A small class-conditioned image diffusion model, trained from scratch.
Model: arch uvit, activation gelu, width 256.
Training: 10400 steps, batches of 512.
Rows from block 4 of a small class-conditioned image diffusion model, named by matrix and row number. Rows with one number belong to one neuron. Each number is 128 + 24 x the weight over its row's rms, rounded and kept within 0 to 255. All counts start at 0. After the name is the row's rms in percent of the matrix's.
Before each neuron's rows are labels from the 100 images, of 14848 (inputs lightly noised), where the neuron reaches its highest value: "responds to" is what is common among them. Only what is clearly more common there than usual is listed. The data: microscope photos of single blood and bone marrow cells. In brackets: how many of the 100, against the usual share in percent.
# fc1: MLP up (model.blocks.4.mlp.fc1.weight, 1024x256), inputs 128-255
# fc2: MLP down (model.blocks.4.mlp.fc2.weight, 256x1024, transposed), outputs 128-255

responds to: cell type: eosinophil (84 vs 4.2); smear: peripheral blood (64 vs 16.2)
fc1.514 099 [107  82 163 102 124 144  95 148  88 152 166 111  93 123  98 114 104 123 132 127 132 131 150 150 126 147 153 134 131 101 150 151  88 123 111  72 132 147 121 110 142 120 126 108 148 124 139 138 130 113 132 164 117 173 124 128 132 119 119 105 143 112 125 123 134 100 156 159  95  83 106 131 107 122  93 139 158 141 171 152 115 128 114 120 121 135 127 115 138 130 168  88 112 128 165 141 145  98 165  99 110 126 128 133 171 132 114 112 153 137 174  96 152  93 131 147 158  79 123  86 108  56 141 115  87 124 107 145]
fc2.514 085 [173 121 169 112 117 109 146 126 133 144 139 112 130 127 157 117  80  83 141 113 138 139 146 122 103 112 148 104 107 154 129 154 142 137 115 138  91 116 124 108  91  78 116 143 187 107 126 115  83 175 156 142  99 118 151 145 197 126 131 160 138 119 150 128 147 108 110 164 112 147 138 128 121 133 146 157 128 129 167 106 137 141 121 102 204 175 152  78  82 166 155  93 120  93 160 109 137 120 117 160  85 158 111 109 156 130 147 112 113 133 152 135 134 115 162 142 152 152 143  81 123 111 139  83 113 134 127 142]

responds to: cell type: segmented neutrophil (43 vs 20)
fc1.396 103 [109 115 127 130 130  98 108 117 109 161 126 156 102 134 131 152  83  79  84 112 112 155  86 147  83 130 125 130  89  94 112 123 124 168 131 124 136 100 170 120  83 118 108 139 117 131 171 119 131 104 100 137 116 104  93  85 111 129 125 137 145  83  80 184  98 134 222 125 103 132  89  90 102 175 121 150 139 102 159 134  97 127 111 172 121 127 101  93 117 130 141 123  92 139 134 154 172 151 120 137 123 123  88 144 144 103 135 130 149 123 148 128 105 130 129 145 148  84 111 125 118  99 103  97 112 110 118 140]
fc2.396 092 [129 146 126 118 153 144 120 136 177 114  88 145 137 125  99 111 101 113 164 101 104 165 100 147 152 121 148 123 139 173 114 136 141  89 123 161 137 113 122 111 125 114 125 148 151 112 141 118 112 174 140 115 122 113 125 166 138 184 105 155 121 123 216 106 146 101 134 126 163 127 122  97 161  84 149 119 143 118 150 101 127 126 124  91 159 135 164 119 131 149 125 106 140  98 130 104 158 109 160 127 104  77 124 112 110 145 148 115 117 144 146 132 131 124 105 141 126 166 140 121  88 113 122 130 151 129  82 128]

responds to: smear: peripheral blood (58 vs 16.2)
fc1.200 110 [128 102 133 118 113 118 146 128 145 126 124 137 110  98  93 130 124 138 149 129 132 132 129 158 138 154  72 134 135  93 122 143 146 142 110 147 151 166  98  84 156 175 125 180 101 108 124 141 115 123 106 138 108 118 133 164 167 116 139 161 127  96 148  97 156 109 112 122 145 141 118  94 169 146 138 143  98 123 111 166  83 105 168 124 133 149 105 125 148 122 107 119 135 108  81 140 161 108  69 147 139 160  97 133 172  69  96 132 139 115 108 171 147  78  76 108 139 146 138 127  84 134 128 115 113 151 156 122]
fc2.200 099 [106 125 107 122 111 149 127 133  96  73 126 157 134 154 107 139 137 129 115 125 112 152 159 125 137 134 132 113 140 109 116 139  98 125 143 149 105 135 111 144 159 149 156 120 123  67 146 106 156 129 133 131 126  72 154  92 108 142 125 146 112 108 123 149  96 117 166 143 115 105 128 129 136 134 111  91 152 140 118 125 157 126 108 175 161 123 121 127 126 142 148 183  95 148 143 175 122 100  94 131 120 138 135 103  99 103 133 178 135 129 131  98 116 158 154 124 161 128 130 142 118 137 125 113 152 149 112 159]

responds to: cell type: artefact (39 vs 9.8)
fc1.644 057 [159 144 154 131  87  94 120 157 179 158 110  92 143 147 113 119 123 135 120 118 123 166 120  79 125 129 143 138 103 149 104 163 149 145 111 135 137 130 112 153 115 128 106 131 110 141 112 103 149 144 115 122 122 103 130 102 129 140 134 118  85 124  99 158  95 129 143 153 161  94 165 145 141 109  91 142 151 146  85 114  94 147 124  85 117 135 139 153 101 127 107 140 159 121 152 121  76 134 117 121  95 109 166 149  91  84 148 125 111 144 135 141 129 128 134 134 103  91 149 150 104 133 109 157  93 128 132 150]
fc2.644 084 [116 135 153 109 148 149 117 116 132 116 161 129 113 135 134 157 151 108 140 128 143 123 172 145 134 170 102 160 119 129 110 126 165 105 130 126 107 122 110 151 145 162 104 146 110 120 145  46 121 143 161 134 138 170 114 121 119 106 143 118 127  99 161 105 138 146 124 125 135 141  97  84 151 146 122 144 182  96 136  95 144 188 104 169 120  97 119 114 134 132 142 166 118 130 160 144  89 142 122  93 110 145 134 138 155 129  99 133 136 102 126 120 140 130  92 135 130 117 130 138 172 141 108  77 101 152 122 126]

responds to: cell type: lymphocyte (37 vs 15.2)
fc1.646 129 [109 129 135 154 129 116 144 155 120 105 145 114 134 129 121 155 133 154 137 141 145 119  84 108 110 151 136 146 139  80  84 129 133 173 175 141 166 160  75 150  99 132 130 122 150  80 168 146 161 104 181 137  94  93 139 139 145 110 133 136 157 118 132 109 112 141 118 115 120 119 128  93 163 132 156 106 156 143  96 172  79  82 135 136 121 114 105 127 170 129 109 119 131 127 144 148 118 130 108 154 121 101 109 129 141 135 140 135 184 141  91 126  93 105 147 152  94 117 143 129 111 138 133 146 158 159 108  90]
fc2.646 098 [132 116 101 138 126 158 144  97 139 190 133 143 160 140 127 106 132  96 138 161 163 114 121 153 141 125 130 160 116 151 135  89 104 119 126 128 142 163  94 139 103 133 142 147 109 134 106 116 134 130  89 148 137 126 120 139 150 108 119 129 144 108 138 100 104  90 144 119  92 114 151 120 134  94 161  96  98 132 114 131 168 152 122 152 120 114 144 108 155 161 108 148 126 124 141 120 100 106 153 125 101 164 121 113 139 130 138 171 208 149 127 142 151 167 155 127 126 121 174 137 180 144 123 121  98 124 149 109]

responds to: cell type: lymphocyte (34 vs 15.2)
fc1.604 117 [102 113  99  85 141 134 135 136 120 152 156  81 146 115 115  86 127 105 115  84 118 134 145  90 120 170 122 139 112 113 117  94 112 108 120 162  92 152 101 139 125 142 153 130 109  68 155 141 122 121 109  95 125 144 142 181 145 134 107 148 104 153 102 139 137 123 122 121 152 125 124 130 130 126 111 160 109 128 132 132 139 190  84 135 122 131 100 131 130 131 121 123 112 121 127 123 126 123 132  99 161 105  87 123  69 104 125 126 151 135 128 159 144 158 101 145  83  90 120 161 148 115 127 113 131 148 145 106]
fc2.604 100 [126  91 114 120 109 125 111 125 133 106 151 170 126 114  95 129  97  95 165 116 182  84 157 161 107 133  99  76 163 170 137 120 103 145 137 159 109 139 136 112 110 141 115 134 135 169 187 146  96 111 156 181 133 108 126 100 161 160 148 129 105 102 125 104 138 155 152 143 116 117 159 148 119 141 149 122 132 141 147 140 145 156 108 132 133 123 124 156 128 102 156 119 145 118 115 124 138  95 122 123 148 113 119 122 107  82 161 116 155 176  91 153 113 119 147  86 136 140 163 151 143  73 120 166 105 106 128 123]

responds to: cell type: artefact (35 vs 9.8)
fc1.70 098 [103 106 142 136 144  88 151 171 103  87 158 137 161 117 150 121 125 101 112 164 166 137 131 135 110 132 141 150 145 160 118 117 141 165 130 132 134 147 103 138 138  84  87 130 132 129 167 122 136  90 112 119 141 167 142 111  74 119 113 133 171 164 118  92 144 124 123 122 156 134  78 140 120 148 161 102 124 142 154 147 108  78  97 119 130 124  88 122 150 133 136 175 117 114 123 134 131 101 103 164 166 124 121 131 104 126 144 169 156 110 113 155 169 126 124 109 128 130 144 141 118 110  97 145 135  98 128 135]
fc2.70 066 [106 103 107 129 142 135 136 106 176 117 133 157 136 120 130 110 185  96 153 149 154 173 134 184 109 154 137 125 130 152 130 125 113 132 145 133 131 107 102 138 117 123  98 136 129 153 102 104 129 130  97 137 143 134 165 132 130 124 132 112 189 148 131 103  69 147 119 134 123  95 140 130 111 148 170 111  98 141 136 136 117 157 192  89 127 102 139 123 108 154 121 134 137 121 144 160 123  98 166 133 139 151 121 112 103 139  77 141 185 111 130 132 141 120 133  51 125  98 113 123 117 124  48 111 141 119  77 153]

responds to: cell type: artefact (29 vs 9.8)
fc1.231 062 [166 136 120 102 151  82 132 144 110 148 101 104 142 126 127 127 135 109 148 118 139 164 118 122  87 118 116  84 100 136 100 140 160 135 133  77 184 111 139 133 123 169 131  95 132 119 130 106  87 131 121 152 126  85 122 105 141 113 126 144 139 148 103 185 141 151 124 113  95 150 107 137  90 130 112 155 172 108 125 133 119 112 156 144 122 120  79 147 130 104  96 159 139 103 122 103 149 147  84 121 126 117 108 116 124 132 135 109 154 135 135 152 129 179 123 167 120 108 147 138 111 126 148 125 117 160 155 141]
fc2.231 101 [125 168 110 135 127 140 146  96 101  97 119 111 123  90 117 175 163 122 148 125  69 103 120 139 139 173 169 114 117 122 131 107 108 172 122 112 120 107  96 116 145 115 179 137 119 108 116 131 120 125 124 120 127 116 170  81 143 122 191 174 145 138 135  72 149 123 115 168 144 133 124 145 146  98 119 139 130 146 128 144 142 123 135 139 167 140  99 100 109 121 162  97  84 123 125 155 134 150 135 147 137  86 121 132 126 146 115 173  88 122 122 143 105 113 133 170 156 116 122 108 154  86 149 120  86 111 118  99]

responds to: cell type: segmented neutrophil (77 vs 20); smear: peripheral blood (59 vs 16.2)
fc1.203 110 [ 97 109 166  97 120  91 110  87 133 138  97 140 141 120 119 144 151 196 135 105 145 123 133 154 111 135 113 119 119 142 124 119 139 116 133 139 154 120  79 102 166  93  87 106  94 104 141 108 139 200 124 140 140  98 154  99 143 164 139 129 146  94 106 132 140 195 137 121 158  88 156 109 123 100  98 108  95  93 150 130 177 153 131 146 117 144  72 122 179 136 142 148 137 135 151 146 129 115 156  87 122 106 148 112 115 144  98  91 117 147 153 127 126 133 101  95 141 149 145 123  94 139 111 174 141 108  90 116]
fc2.203 100 [147 108 169 172 146 133 138 121 129 115 127 126 124 112 113 101 105 127 115  81  98 118 120 125 174 154  91 138 134 108 164  90 135 137  92 157 140 171 106 167 149 151  91 114 122 148  94 133 125 123 143 128 122 140 130 138 122 121  90  87 111 117 163 112  98 111 175 111 122 115 141 171 159 137 149 155  91 106 144 123 107 126 109 110 143 104 133 131 169 115 133  97 147 146 112 118 124 145 152 179 111 129 121 118 131 102 152 157 145 133 136 147 129  89 124 131 142 116 105  92 172 130 147  80  99 125 164  71]

responds to: cell type: erythroblast (91 vs 14.3)
fc1.756 116 [100 164 119 130 105 146 122 108 110 108 130 125 182  96  98 118 117 132 119 131 121 163 109 131 131 111 106 139 133 146 153 110 162 136 145 106 170 143 151 108 121 103 136 106 130 112  79 159 118  86 115 105 127  94 142  89  94  99 103 130 139 111 116 110  62 132 159 131 155  91 146 135 128  94 116 179 142 143  91 121  99 137 135 111 179 135 143 107  87 152 117 134 110 164 153  80  91 141 114 135 135 119 108 108 132 166 102  95 125 135 130 116 144 119 137 132 133 152 141 138 134 126 102 123 146 109 154 139]
fc2.756 089 [145 141 107 160 132 110 158 165 130 111 143 150 177 169 111  59 127 110 134 103 115 106 121 125 131 111  94 136 115 130 106 112 164 157 141  99 146 142 105 103 121 129 162  96 151 134 132 164 114 127 129 105 143 117 119 118 107 112 126 120 140 129 178  94  74  88 171 125 101 114  93 123 139 149 118 161  76 138 127 116 128 158 133 115 132 136  98 171  81 148 134 198 121 134 138 135 104 116 115 132 141 156 133 141 153 129 147 113 105 119 147 153 167 111 124 132 158 132 144 157 150 111 101 195 120 123 125 147]

responds to: cell type: artefact (30 vs 9.8)
fc1.413 102 [136 155 114 124 114 164 165 161 104 133 172 100 140  99  95  84 130 120 143 128 138 156  77 127 145 139  83 136 116 136 127 131  91 151 157 134 140 138 152 141 160 124 203 178 126 125 122 141  94 182 166 123  90 155 142 137 136 116 139  87 126 115 109 123 147 135 145 150 107 136 114 116 124 149 121  95 156 146 104 145 127 119 109  95 102 134 121 136 154 106 139 123 128 141 124 192 101 163 119 129 160 144 128 136 105  73 147 124  58 112  70 143 149 149 118 111  96 174 106 126 124  83 121 133 121 104  95 103]
fc2.413 066 [135 114  93 170 137 120 119 152 132  95 143 149  79 134 160 108 100 112 134 131 154  83 104 125 156 139 150 137 162  76 127 136 178  92 148  92 108 128 147 134  92 158  94 138 121 123 114 105 173  74  90 119 169 100 126 123 119 103 157 145 151 144 124 164 114 100  97 152 105 118 134 178 146 107 143 148 139 135  65 128 138 105 128 122 171  95 142 167 108 128 139 163  94 158  88 122 135 108 137 113 119 156 137  88 135 173 133  91 110 159 153  73 136 137  89 168 158 110  95 150 125 131 139 105 135 139 160 100]

responds to: cell type: lymphocyte (35 vs 15.2)
fc1.508 098 [135 138  94 138 102 148  79 151 144 116 124 164 125  98  90 141 114 137 140 129 127 145 106 165 161 118  98 171 114 118 148 125 162 104  99  75 115 136 103 106 110 142 171 141 172 125 111 109 129 100 137 104 105 112 137 129 120 129 121 145 140  86 153 146 109 177 139 148 130 131  84 160 127 130 101 160 139 163  96 146 201 109 147 133 118 128 110 141 108 167 156 147 121 140 113 120 136 160 118 164 140 153 106 174 147 137 162 153 146 139 104 112  95 120 105 119 135 137 100 160  61 106 107 159 112  94 118  98]
fc2.508 099 [ 87 120 189  94 153 135 148 121 140 163 158 151 144 134 150  88 123 191 109 121 134 123 115 116 116  82 167 153 167 152 151 171 114 153 144 146 143 126 153 107 155 167 151 135 111 129 152 108 146 106 132 111 113 127 179 117 112 117 120 101 100 146 148  96 132 124 116 137 114 136 123 160 149 116 161 142 121 115 134 121 109 127 105 145 144 106 152 115 160 156  92 109 108 156 116 155  98  94 129  93 141 107  69  77 109  86 144  96 122  99 117 141 119 147 158 140 107 185 139 114 165 125 184 122 123 122 124 134]

responds to: cell type: segmented neutrophil (42 vs 20)
fc1.12 084 [142 121 161 146 125 122 161 126 119 171 102 140 102 116  90 146 153 171 123 125 110 107 158 125 116 115 167 169 139 120 115 120 113 116 111 119 114  91 117 133 111 130 155  97 134 119 131 118 144 119 146  98  93 160 140 132 110 128 137 125  94 113  79 120  98 114 150 149 140 111 126 136 141 157 140 129 118 110 152  79 137 121 151 145 136  84 111  66 116 127 113 175 127 101 154  96 132 157 101 142 137 110 114 180 126 141 153 154 138 144 155 112 138 101 127 195 112 136 121 110 149 162 189  71 137  97 134 119]
fc2.12 090 [109  96  91 115 147 148 104 162 128 110 139 118 119 142 157 133  69 147 119 120 151 113 141 144 137 102 107  74 121 132 132 104 155 143 106 155 173 163 112 111 128 153 134 181  97  86 125 122 144 103 120 111 133  91 150 143 155  79 126 153 117 122 145 113 135 170 128 160 142 141  81 122 135 150  93  75 152 109 112 171 142 117 130 121 105 175 128 130 136  93 152 127 109 134 159 135 141 110 170  98 161 118 126  95 118  64 113  93  89 138  95 156 106 172 136 151 149 167 160 125 128 126 131 179 134 142 127 160]

responds to: cell type: artefact (55 vs 9.8)
fc1.353 099 [124 157 161 116 128 131 164 144 162 158 148 125 112  97 144  86 166 114 145 171 165 134  89 110 111 127 131 152 116 144 162 119  96 122 132 106 161 141 150 114 153  70  83 127 114 110 150 119 108  86 112 120 111 141 108 175 140 163 178 134 140 101 112 156 130 133 116 126 140 125  99 144  89 142 107 144 154 117 162 143 108 155 131 127  78 121 109 126 161 109 150 155 138 126 116 173 146 116 136  97 142 128 131 140 118 106 122 112 139  95 130 110 150 112 119  95 107 131 104 142  96 130 112 133 107 121 126 124]
fc2.353 090 [111 137 141 129 108 128 145 136 181 151 157 131 143 117 173  90 159 118 127 148 150 121 143 122  73 106 113 138 108 116 137 123 115 100 123  99 117 144 161 129 107 113  76 126 114 139 121 124 123 140 108 157  79 148 122 113 130 153 158 109 156 150  85 109 155 130 138 145 147 120 126 121 137 134 142 154 125 111 166 105 142 140 122 114 127 110  99 100 151 150 142 125  96 111 160 164 168 156 142 149 115 106 132 147 143  96 139 159 127 109 131 132 122 117 173 120 102 131 107 107 116 134 168 104 152 128 126 153]

responds to: smear: peripheral blood (62 vs 16.2); cell type: segmented neutrophil (43 vs 20)
fc1.172 100 [142 164 162 150 124 113 113  91 149 156 103 120 149 127  84  96 139 122 136 131 142 108 163 151 123 101 157 116 172 125 125 126 107 113 137 109  83 155 126 128 103 129 115 121 139 140  89 104 148 123 102 109 140  97  95 123 112 140 133 131 124 164 136 127 138 133 110 119 100 134  90 153 119  96 116 145 130 177 100 108 133 129  66 133 131 132 117  71 127 108 108 108 139 133 109 186 155 129 119 157  95 127 139 150 115 133 151 163 124 114  99 110 142 102 104 110 101 151 152 144 117 152 132 143 114  94 117 140]
fc2.172 093 [119  93 149  98 152  99  96 127 118 124 115  65 124 134 143 132 152 103 168 166 123 158  97 156 101 146 109 143 112 120 122 149 130 139 101 142 156 115  82 137 125 138 138 147 130 109 147 130  68 134  97 129 106 140 139 153 174 129 134 110 114  98 156 161 108 118 190 142 125 128  99 127 101 181 144 127 125 124 130 122 144 139 156 122 106 170 129 163 126 135 113 118 143  93 150 135  94 147 117 107 141 146 157 118 143 121 125 110 117  87 128 135  65 120 156 109 155  47 115  92 182 151 158 158 114 153 180 109]

responds to: smear: peripheral blood (45 vs 16.2)
fc1.592 091 [150 167  62 139 150 149  93  77 167 113  82 123  84 156 132 104  93 127 128 155 151 121 143 119 129 121 160 124 144  80 141 120 132 117 173 158 114  94 121 110 198 130  99 132 139 111 139 127 143 132  87 141 103 142 138 128 165 106 146  98 152 109 114 105 120 130 110 121 136 110 121 125 126 117 172  97 106 114 152 141 105 132 103 118 114 142 116  84 118 145 120 159  96 139 145 115 123 121 133 129 129  80 145 152 139  90 132 112 128 101 106 151 156 124 104  99 125 153 130 149 149 154 133 111 116 175 134 138]
fc2.592 108 [120 130 167 143 149  89 193 127  89 140 132 139 160  82 142 177 164  67 130 149  86 114 141 141 146 142 162 154 133 107  94 140 112 135 118 148  90 140  99 148 134 133 121 132 116 166 132 145 114 133 136 126 121 133 145 115 139 129 132 101 142 204 150 136 118 153 111 155 107 114 133  63 120 117 110 120 155 134  88 140 164  94 145 157 134 133 124 123 138 109  69 102 144 129 117 140 148 136 113 153 197 141 126 154 145 140 125 125  78 112 151 110 124 170 122 127 118 136 128 135 132 146 107 123 127 120 111 148]

responds to: cell type: lymphocyte (36 vs 15.2)
fc1.245 114 [126 137 151 143 129 141 104 130 179 151 118 147 162 109 143 159 133 103 117 130 143 159  95 160 117 145 106 118 144 110 105 160 118 112  93 175 162 110 136 144 121 159 143 168 170  89 147 118  94 101  99 138 179 125 130 153  98 158 123  98 105 138 127 139 120 141 146 160 151 141  84 122 103 109 142 158 130 162  79 152 140 105 140 131 141 107  77 127 127 125 123 108 176 127 102  95 143 121 130 126 128 147 133 134 163  94 108 142  95 132 125 102  93 119 109 135  86 151  71 125 116  95 131 148 133 131  99 128]
fc2.245 105 [153 140 117 105 106 129 120 136  91 105 145 117 124 148 117 112  91 153 134 111 139  73  83  61 143 104 125 134 140 147 153 133 107 116 121  84  92 134 147 123 157  78 136  86  94 130  93 134 124 140 156 123  98 100 121 115 154  82 127 150 171 107 142 168 155 134 145 159 108 131 111 141 156 135  74 111 141 112 134 106 105 155 127  80 116 128 131  90 108 147 172 152 108 102 159 140 138 149 149 135 154  70 168 148  95 143 143 115 151 143 147 124 151 174 133 143 108 137 157 164 141 126 129 110 144 113 150 126]

responds to: cell type: erythroblast (39 vs 14.3)
fc1.158 103 [ 82 170 114 122  98 131 111 142 144  95 141 154 135 119 123 127 124 158 143 150 152 155 124 170 129 117 117 107 135 173 131 100 142 126 120 105  86 132 100 132 180 136 151 129 107 123 121 198 110 146 151 125 160 124 128  87 147 126  69 124 137 139  74 124 136  89 136 162 137 104  93 160  89 146 119 119 128 104 148 137 126 113 109 150  73 132 132 155 148 118 152 127 158 137 100 113 148 111 140 168 102  76  87 173 119 127 156 135 151 121 112 125  98  86 118 125 137 107 135 124 130 129 122 162 148 133  98 164]
fc2.158 099 [168 141 117 136 126 123 114 122 114 119 152  94 133 154 114 129 165 104 155 119 126  89 122 111 145 134 114  97 100 109 113 108  91 143 152  93 148  90 136 106 117 118 114 119 106 147 139  67 100  95 115 126 139 153 125 127 143 132 129 130 149 136  65 142  93 127 146 109 111 165 102 122 175 134 134 146 117 182 146  98 134 139 125 161 152  90 145 121 176  99 133 106 120 139 138  93 183 145 125 157 125 122 169 127 130 112 126 116 111  83 147 122  99 110 149 126 126 120 135 119 144 123 103 134 158 137 153 118]

responds to: smear: peripheral blood (56 vs 16.2)
fc1.267 090 [149 128  96  94 120 129 108 145 103  89 147 112 163 130 110 148 154 119 101 145 124 145 124 180  90 105 130 117 150 127 156 143 153 138 141  77 133 139 102  90 154 151 142 107 141 134 160  99 108 137  78 132 171 135 114 128 142 132 107 151 110 172 133  65 121 163 115 126 108  93 121 149 146 125 111 117 138 153 100 163 106 114  91 100 130 125 135 127 154 130 100 116 122 147 198 117 118 125 188 134 151 119 124 120 117 102 107  81 140 127 123  84  93 123 125 125 140 122 145 125 126 138 157 129 156 118 120 147]
fc2.267 076 [118 105 178 182 141 123 114  98 154 176 167 113 125 150 142 181  97 146 152 144 113  58 139  86 126 104 128 108 113 142 107 108 125 125 114 156 169 142 174 145  94 104 132 139 121  96 103 119 150  96 167 146  98 133 149 119 122 170 158 117 143 118 150 146 126  93 131 122 127 137  97 102 125 131 166 157 111 122 138 122 173 133 157 135 119 123  68 131 146 117 130 124 134 129  99 124 157 101  88 123 120 141 136 107 116 154 150 128 118 147 141 178 145 156 113 168 117 125 108 124 145 140 113 127 108 133 147 134]

responds to: cell type: erythroblast (48 vs 14.3)
fc1.376 077 [105 168 104  86 105 148 158 139 136 144 157 149 105 115 125 150 108 127 135 103 117 121 122 115 130 130 155 108 103  96 150 136 113  89 119 154 139 100 158 118 125 132 147 150 116 153 145 169 119 164 117 137 149 119 136  95 121 123 171 118 124 111 121 189 182 122 181 137 127  81 106 170 152 122 153 152 114 118 114 114 121 120 130 105 149  79 117 107  84 161 145 137 161 166  87 108 123 102 125 120 131  71 109 118 142 159 111 152 107 111 134 133 121 156 146 120 119 151 130 130 145 168 158 130 130 129 135 172]
fc2.376 127 [146  92 163 153 159  91  57 140 104 145  90 118 128 155 154 118 138 150 134 154 149 126 128 162 138 161 109 144 111 160 152 121 104 134 123 126 143 173 108 138 161 135 116 119 108 139 107  62 114 105 138 144 138 138 128 162 123 151  95 159 110 178 138  69  91 165 122 139 136 147 127 111 107 135 132  85 190 143 139 118 113 144 158 136  89 120 125 135 130 121 135 120 105  89 175 141 128 115 149 114 126 191 136 136 104 102 139 134 115 146 153 152 143 109  91 130 136 122 142 117 119  73  85 140 116 129 122 120]

responds to: smear: peripheral blood (47 vs 16.2)
fc1.658 093 [133 144 161 119 116 166 108 149 149 147 143 118  96 118 124 184 121 131 107 109 130 126 101 124 146  73 154  92 126  94 116  94 129 165  86 112 133 134 120 122 150 108 121 163 130 157 119 106  83 127 135 101 137 130 131  77 128 151 147 172 108  64 123 115 135 141 144 139 144 106 112 182  97 116 151 101 139 153 132 137 100  86 155 126 115 138 165 101 134 104 145 107 119 137 103 139 158 112  82 149 109 112 147 121 140 143 158 114 121 129 132 157 149 144 102 137 105 120 150 136 131 138  80 105 136 132 110  92]
fc2.658 096 [129 128 108 140 144 117 134 107 101 120 127 153 173 152 146  85 184 115 156 132  90 128 136 130 111 185 145 147 119 152 143 148 125 107 144 151 117 135 114  74  98 181 123  90 116  80 153 159 175 117 107 134 110 117 102 141  94 102 155 105 148 164 109 185 163 154 114 135 115 103 120  88 100 116 113 146 140  91 113 136 159 166 118 102 109 118 101 127 131 162 123 119 144 111 161 105 106 174 167 112 140 139  88 141 111  85 144 130 163 123  91 115 107  91 127 150 105 154 122 106 130 163 149 151 116 139 160 141]

responds to: cell type: artefact (64 vs 9.8)
fc1.159 106 [119 178 161 112 123  95 125 124 174 130 170  85 133 125 115  97 126 109 139 168 125 175 149 141 137 121 149 139 120 122 109 114 127 148 134 118 106 118 164 145 124 116  81 128 214 115 120 125 137 125 128 133 127 137 147 152 128 147 155 106 118 142 121  94 139 138 147 150 141 110 149 149  84 136 110 129 125 131 144 147 136 173 116 119 136 134 119 142 179 136 170 135 126 117 152 150 138  96 115 146 123 165 165 151 148 121 131 142 130  71 138 108 165 108  92 117 130  99 185 114 102 125 106  66 147 127 100 126]
fc2.159 062 [120 156  80 166  84 106 148 164 128 134 129 119 167 113 134 172 165  77 159 128  49 125 127 128 137 138 149 131 100 118 159 106 116 109 115 140 145 153 124 127 145 151 133 142 157 123 143 107 136 152 119 140 147 113 154 130 161 127 165 133 119 116 133 119 114 111 144 109  58 111  80 153 114 109 150 131 114 132 172 112 152 115  91 138 112 125 117 117  94 190  87 159 133 164 101 148  82 132  94 150 131 109 156 135 129 116 125 158 143 132  88 156 104 162 140  77 148 142 136 120 116 133 145 120  61  96  90 167]

responds to: cell type: erythroblast (33 vs 14.3)
fc1.452 095 [118 125 100  96 152 110 125  89 103 150 125 126 151 139 100 145  95 170 170 117  96 122 144 175 148 137  92  96 119 133 122 144 121 156 142 169 123  83 115 148 115 155 161 102  99 157 149 134  86 112 114 137 158 102 103 135 181 138 128 176 117 138 112 116 150 107 170 125 130  99 131 128 128 145 162  82 166  82 112 123  94 132 150 137 112  85 143 159 147 121 142 124 159 118 115 132 122 139 143 151 173 117 107 161 160 107 141 118  77 113 113 106 121 132 137 154 117 145  92 108 128 134 103 126 103 149 160 118]
fc2.452 110 [118 107 128 161 150 140 132 160 101 102 108 106  83 132 128 122 129  87 127 102 135 100 122 124 129 120 141 125  87 116 111 111 104 105 136 155 132 166 135 127 120 170 120 169 127 174  91 123 179 117 113 132 134 159 135  87  60 116 148 108 118  91 160 121 172 166 110 119 139 130  80 123 158 168 109 123 111 158 131 170 143  96  93 142 144 148 110 102  98 130 122 121 151 133 114 155 109 121 130  73  93 105 143 126  87 153 135 158 146 138 118 121 129 178  81 118 129 157 128 136 107 127  88 147 141 120 144 110]

responds to: cell type: artefact (36 vs 9.8)
fc1.414 077 [104 149 124 148 130 193 127 150 150 105 121 128 162  97 117 115 132 110 131 137 144 123 101 153 107 127 148  98 103 120  93 125 148 119 125 119 150 128 108 153 101 105  94 127 140 103 142 125 138 131 137 136 136 100 137 119 124  85 144  92 100 135  95 150 110 159  90 128 133  93 105 138 146 124 150 130 173 118 110 102 172 151 149 108 116 110  74 122 120 146 149 121 130 144 217  98 114 121 151  88 149 128 113  94 131 131 117 143 140 118 111 149 115 123 130 113 121 136 110 165 133  94 109  93 184 120  69 132]
fc2.414 096 [119 154 119 111 151 151 112 112  74 157 130 129 111 170 169 120 118 162 134 122  75  97 137 113 152 125 135 140 154 133 114 126 127 173 145 136 119 146 121 152 158 163 160 123  70 147 142 123 166 103 147 108 105 138 111  82 159 124 108 127  97 153 165 106 131 121 173 135 144 107 111 146 119 130 121 160 124 139 143 188  59 126  88 143 112 120 134 126 128 131 129 163 116 108 133 127 121 100 152 138 132 160 103 145 109 101 149 104 135 109 144 118 119 114  99 144 105 111 123 171  99 116 131 174 134  92 106 162]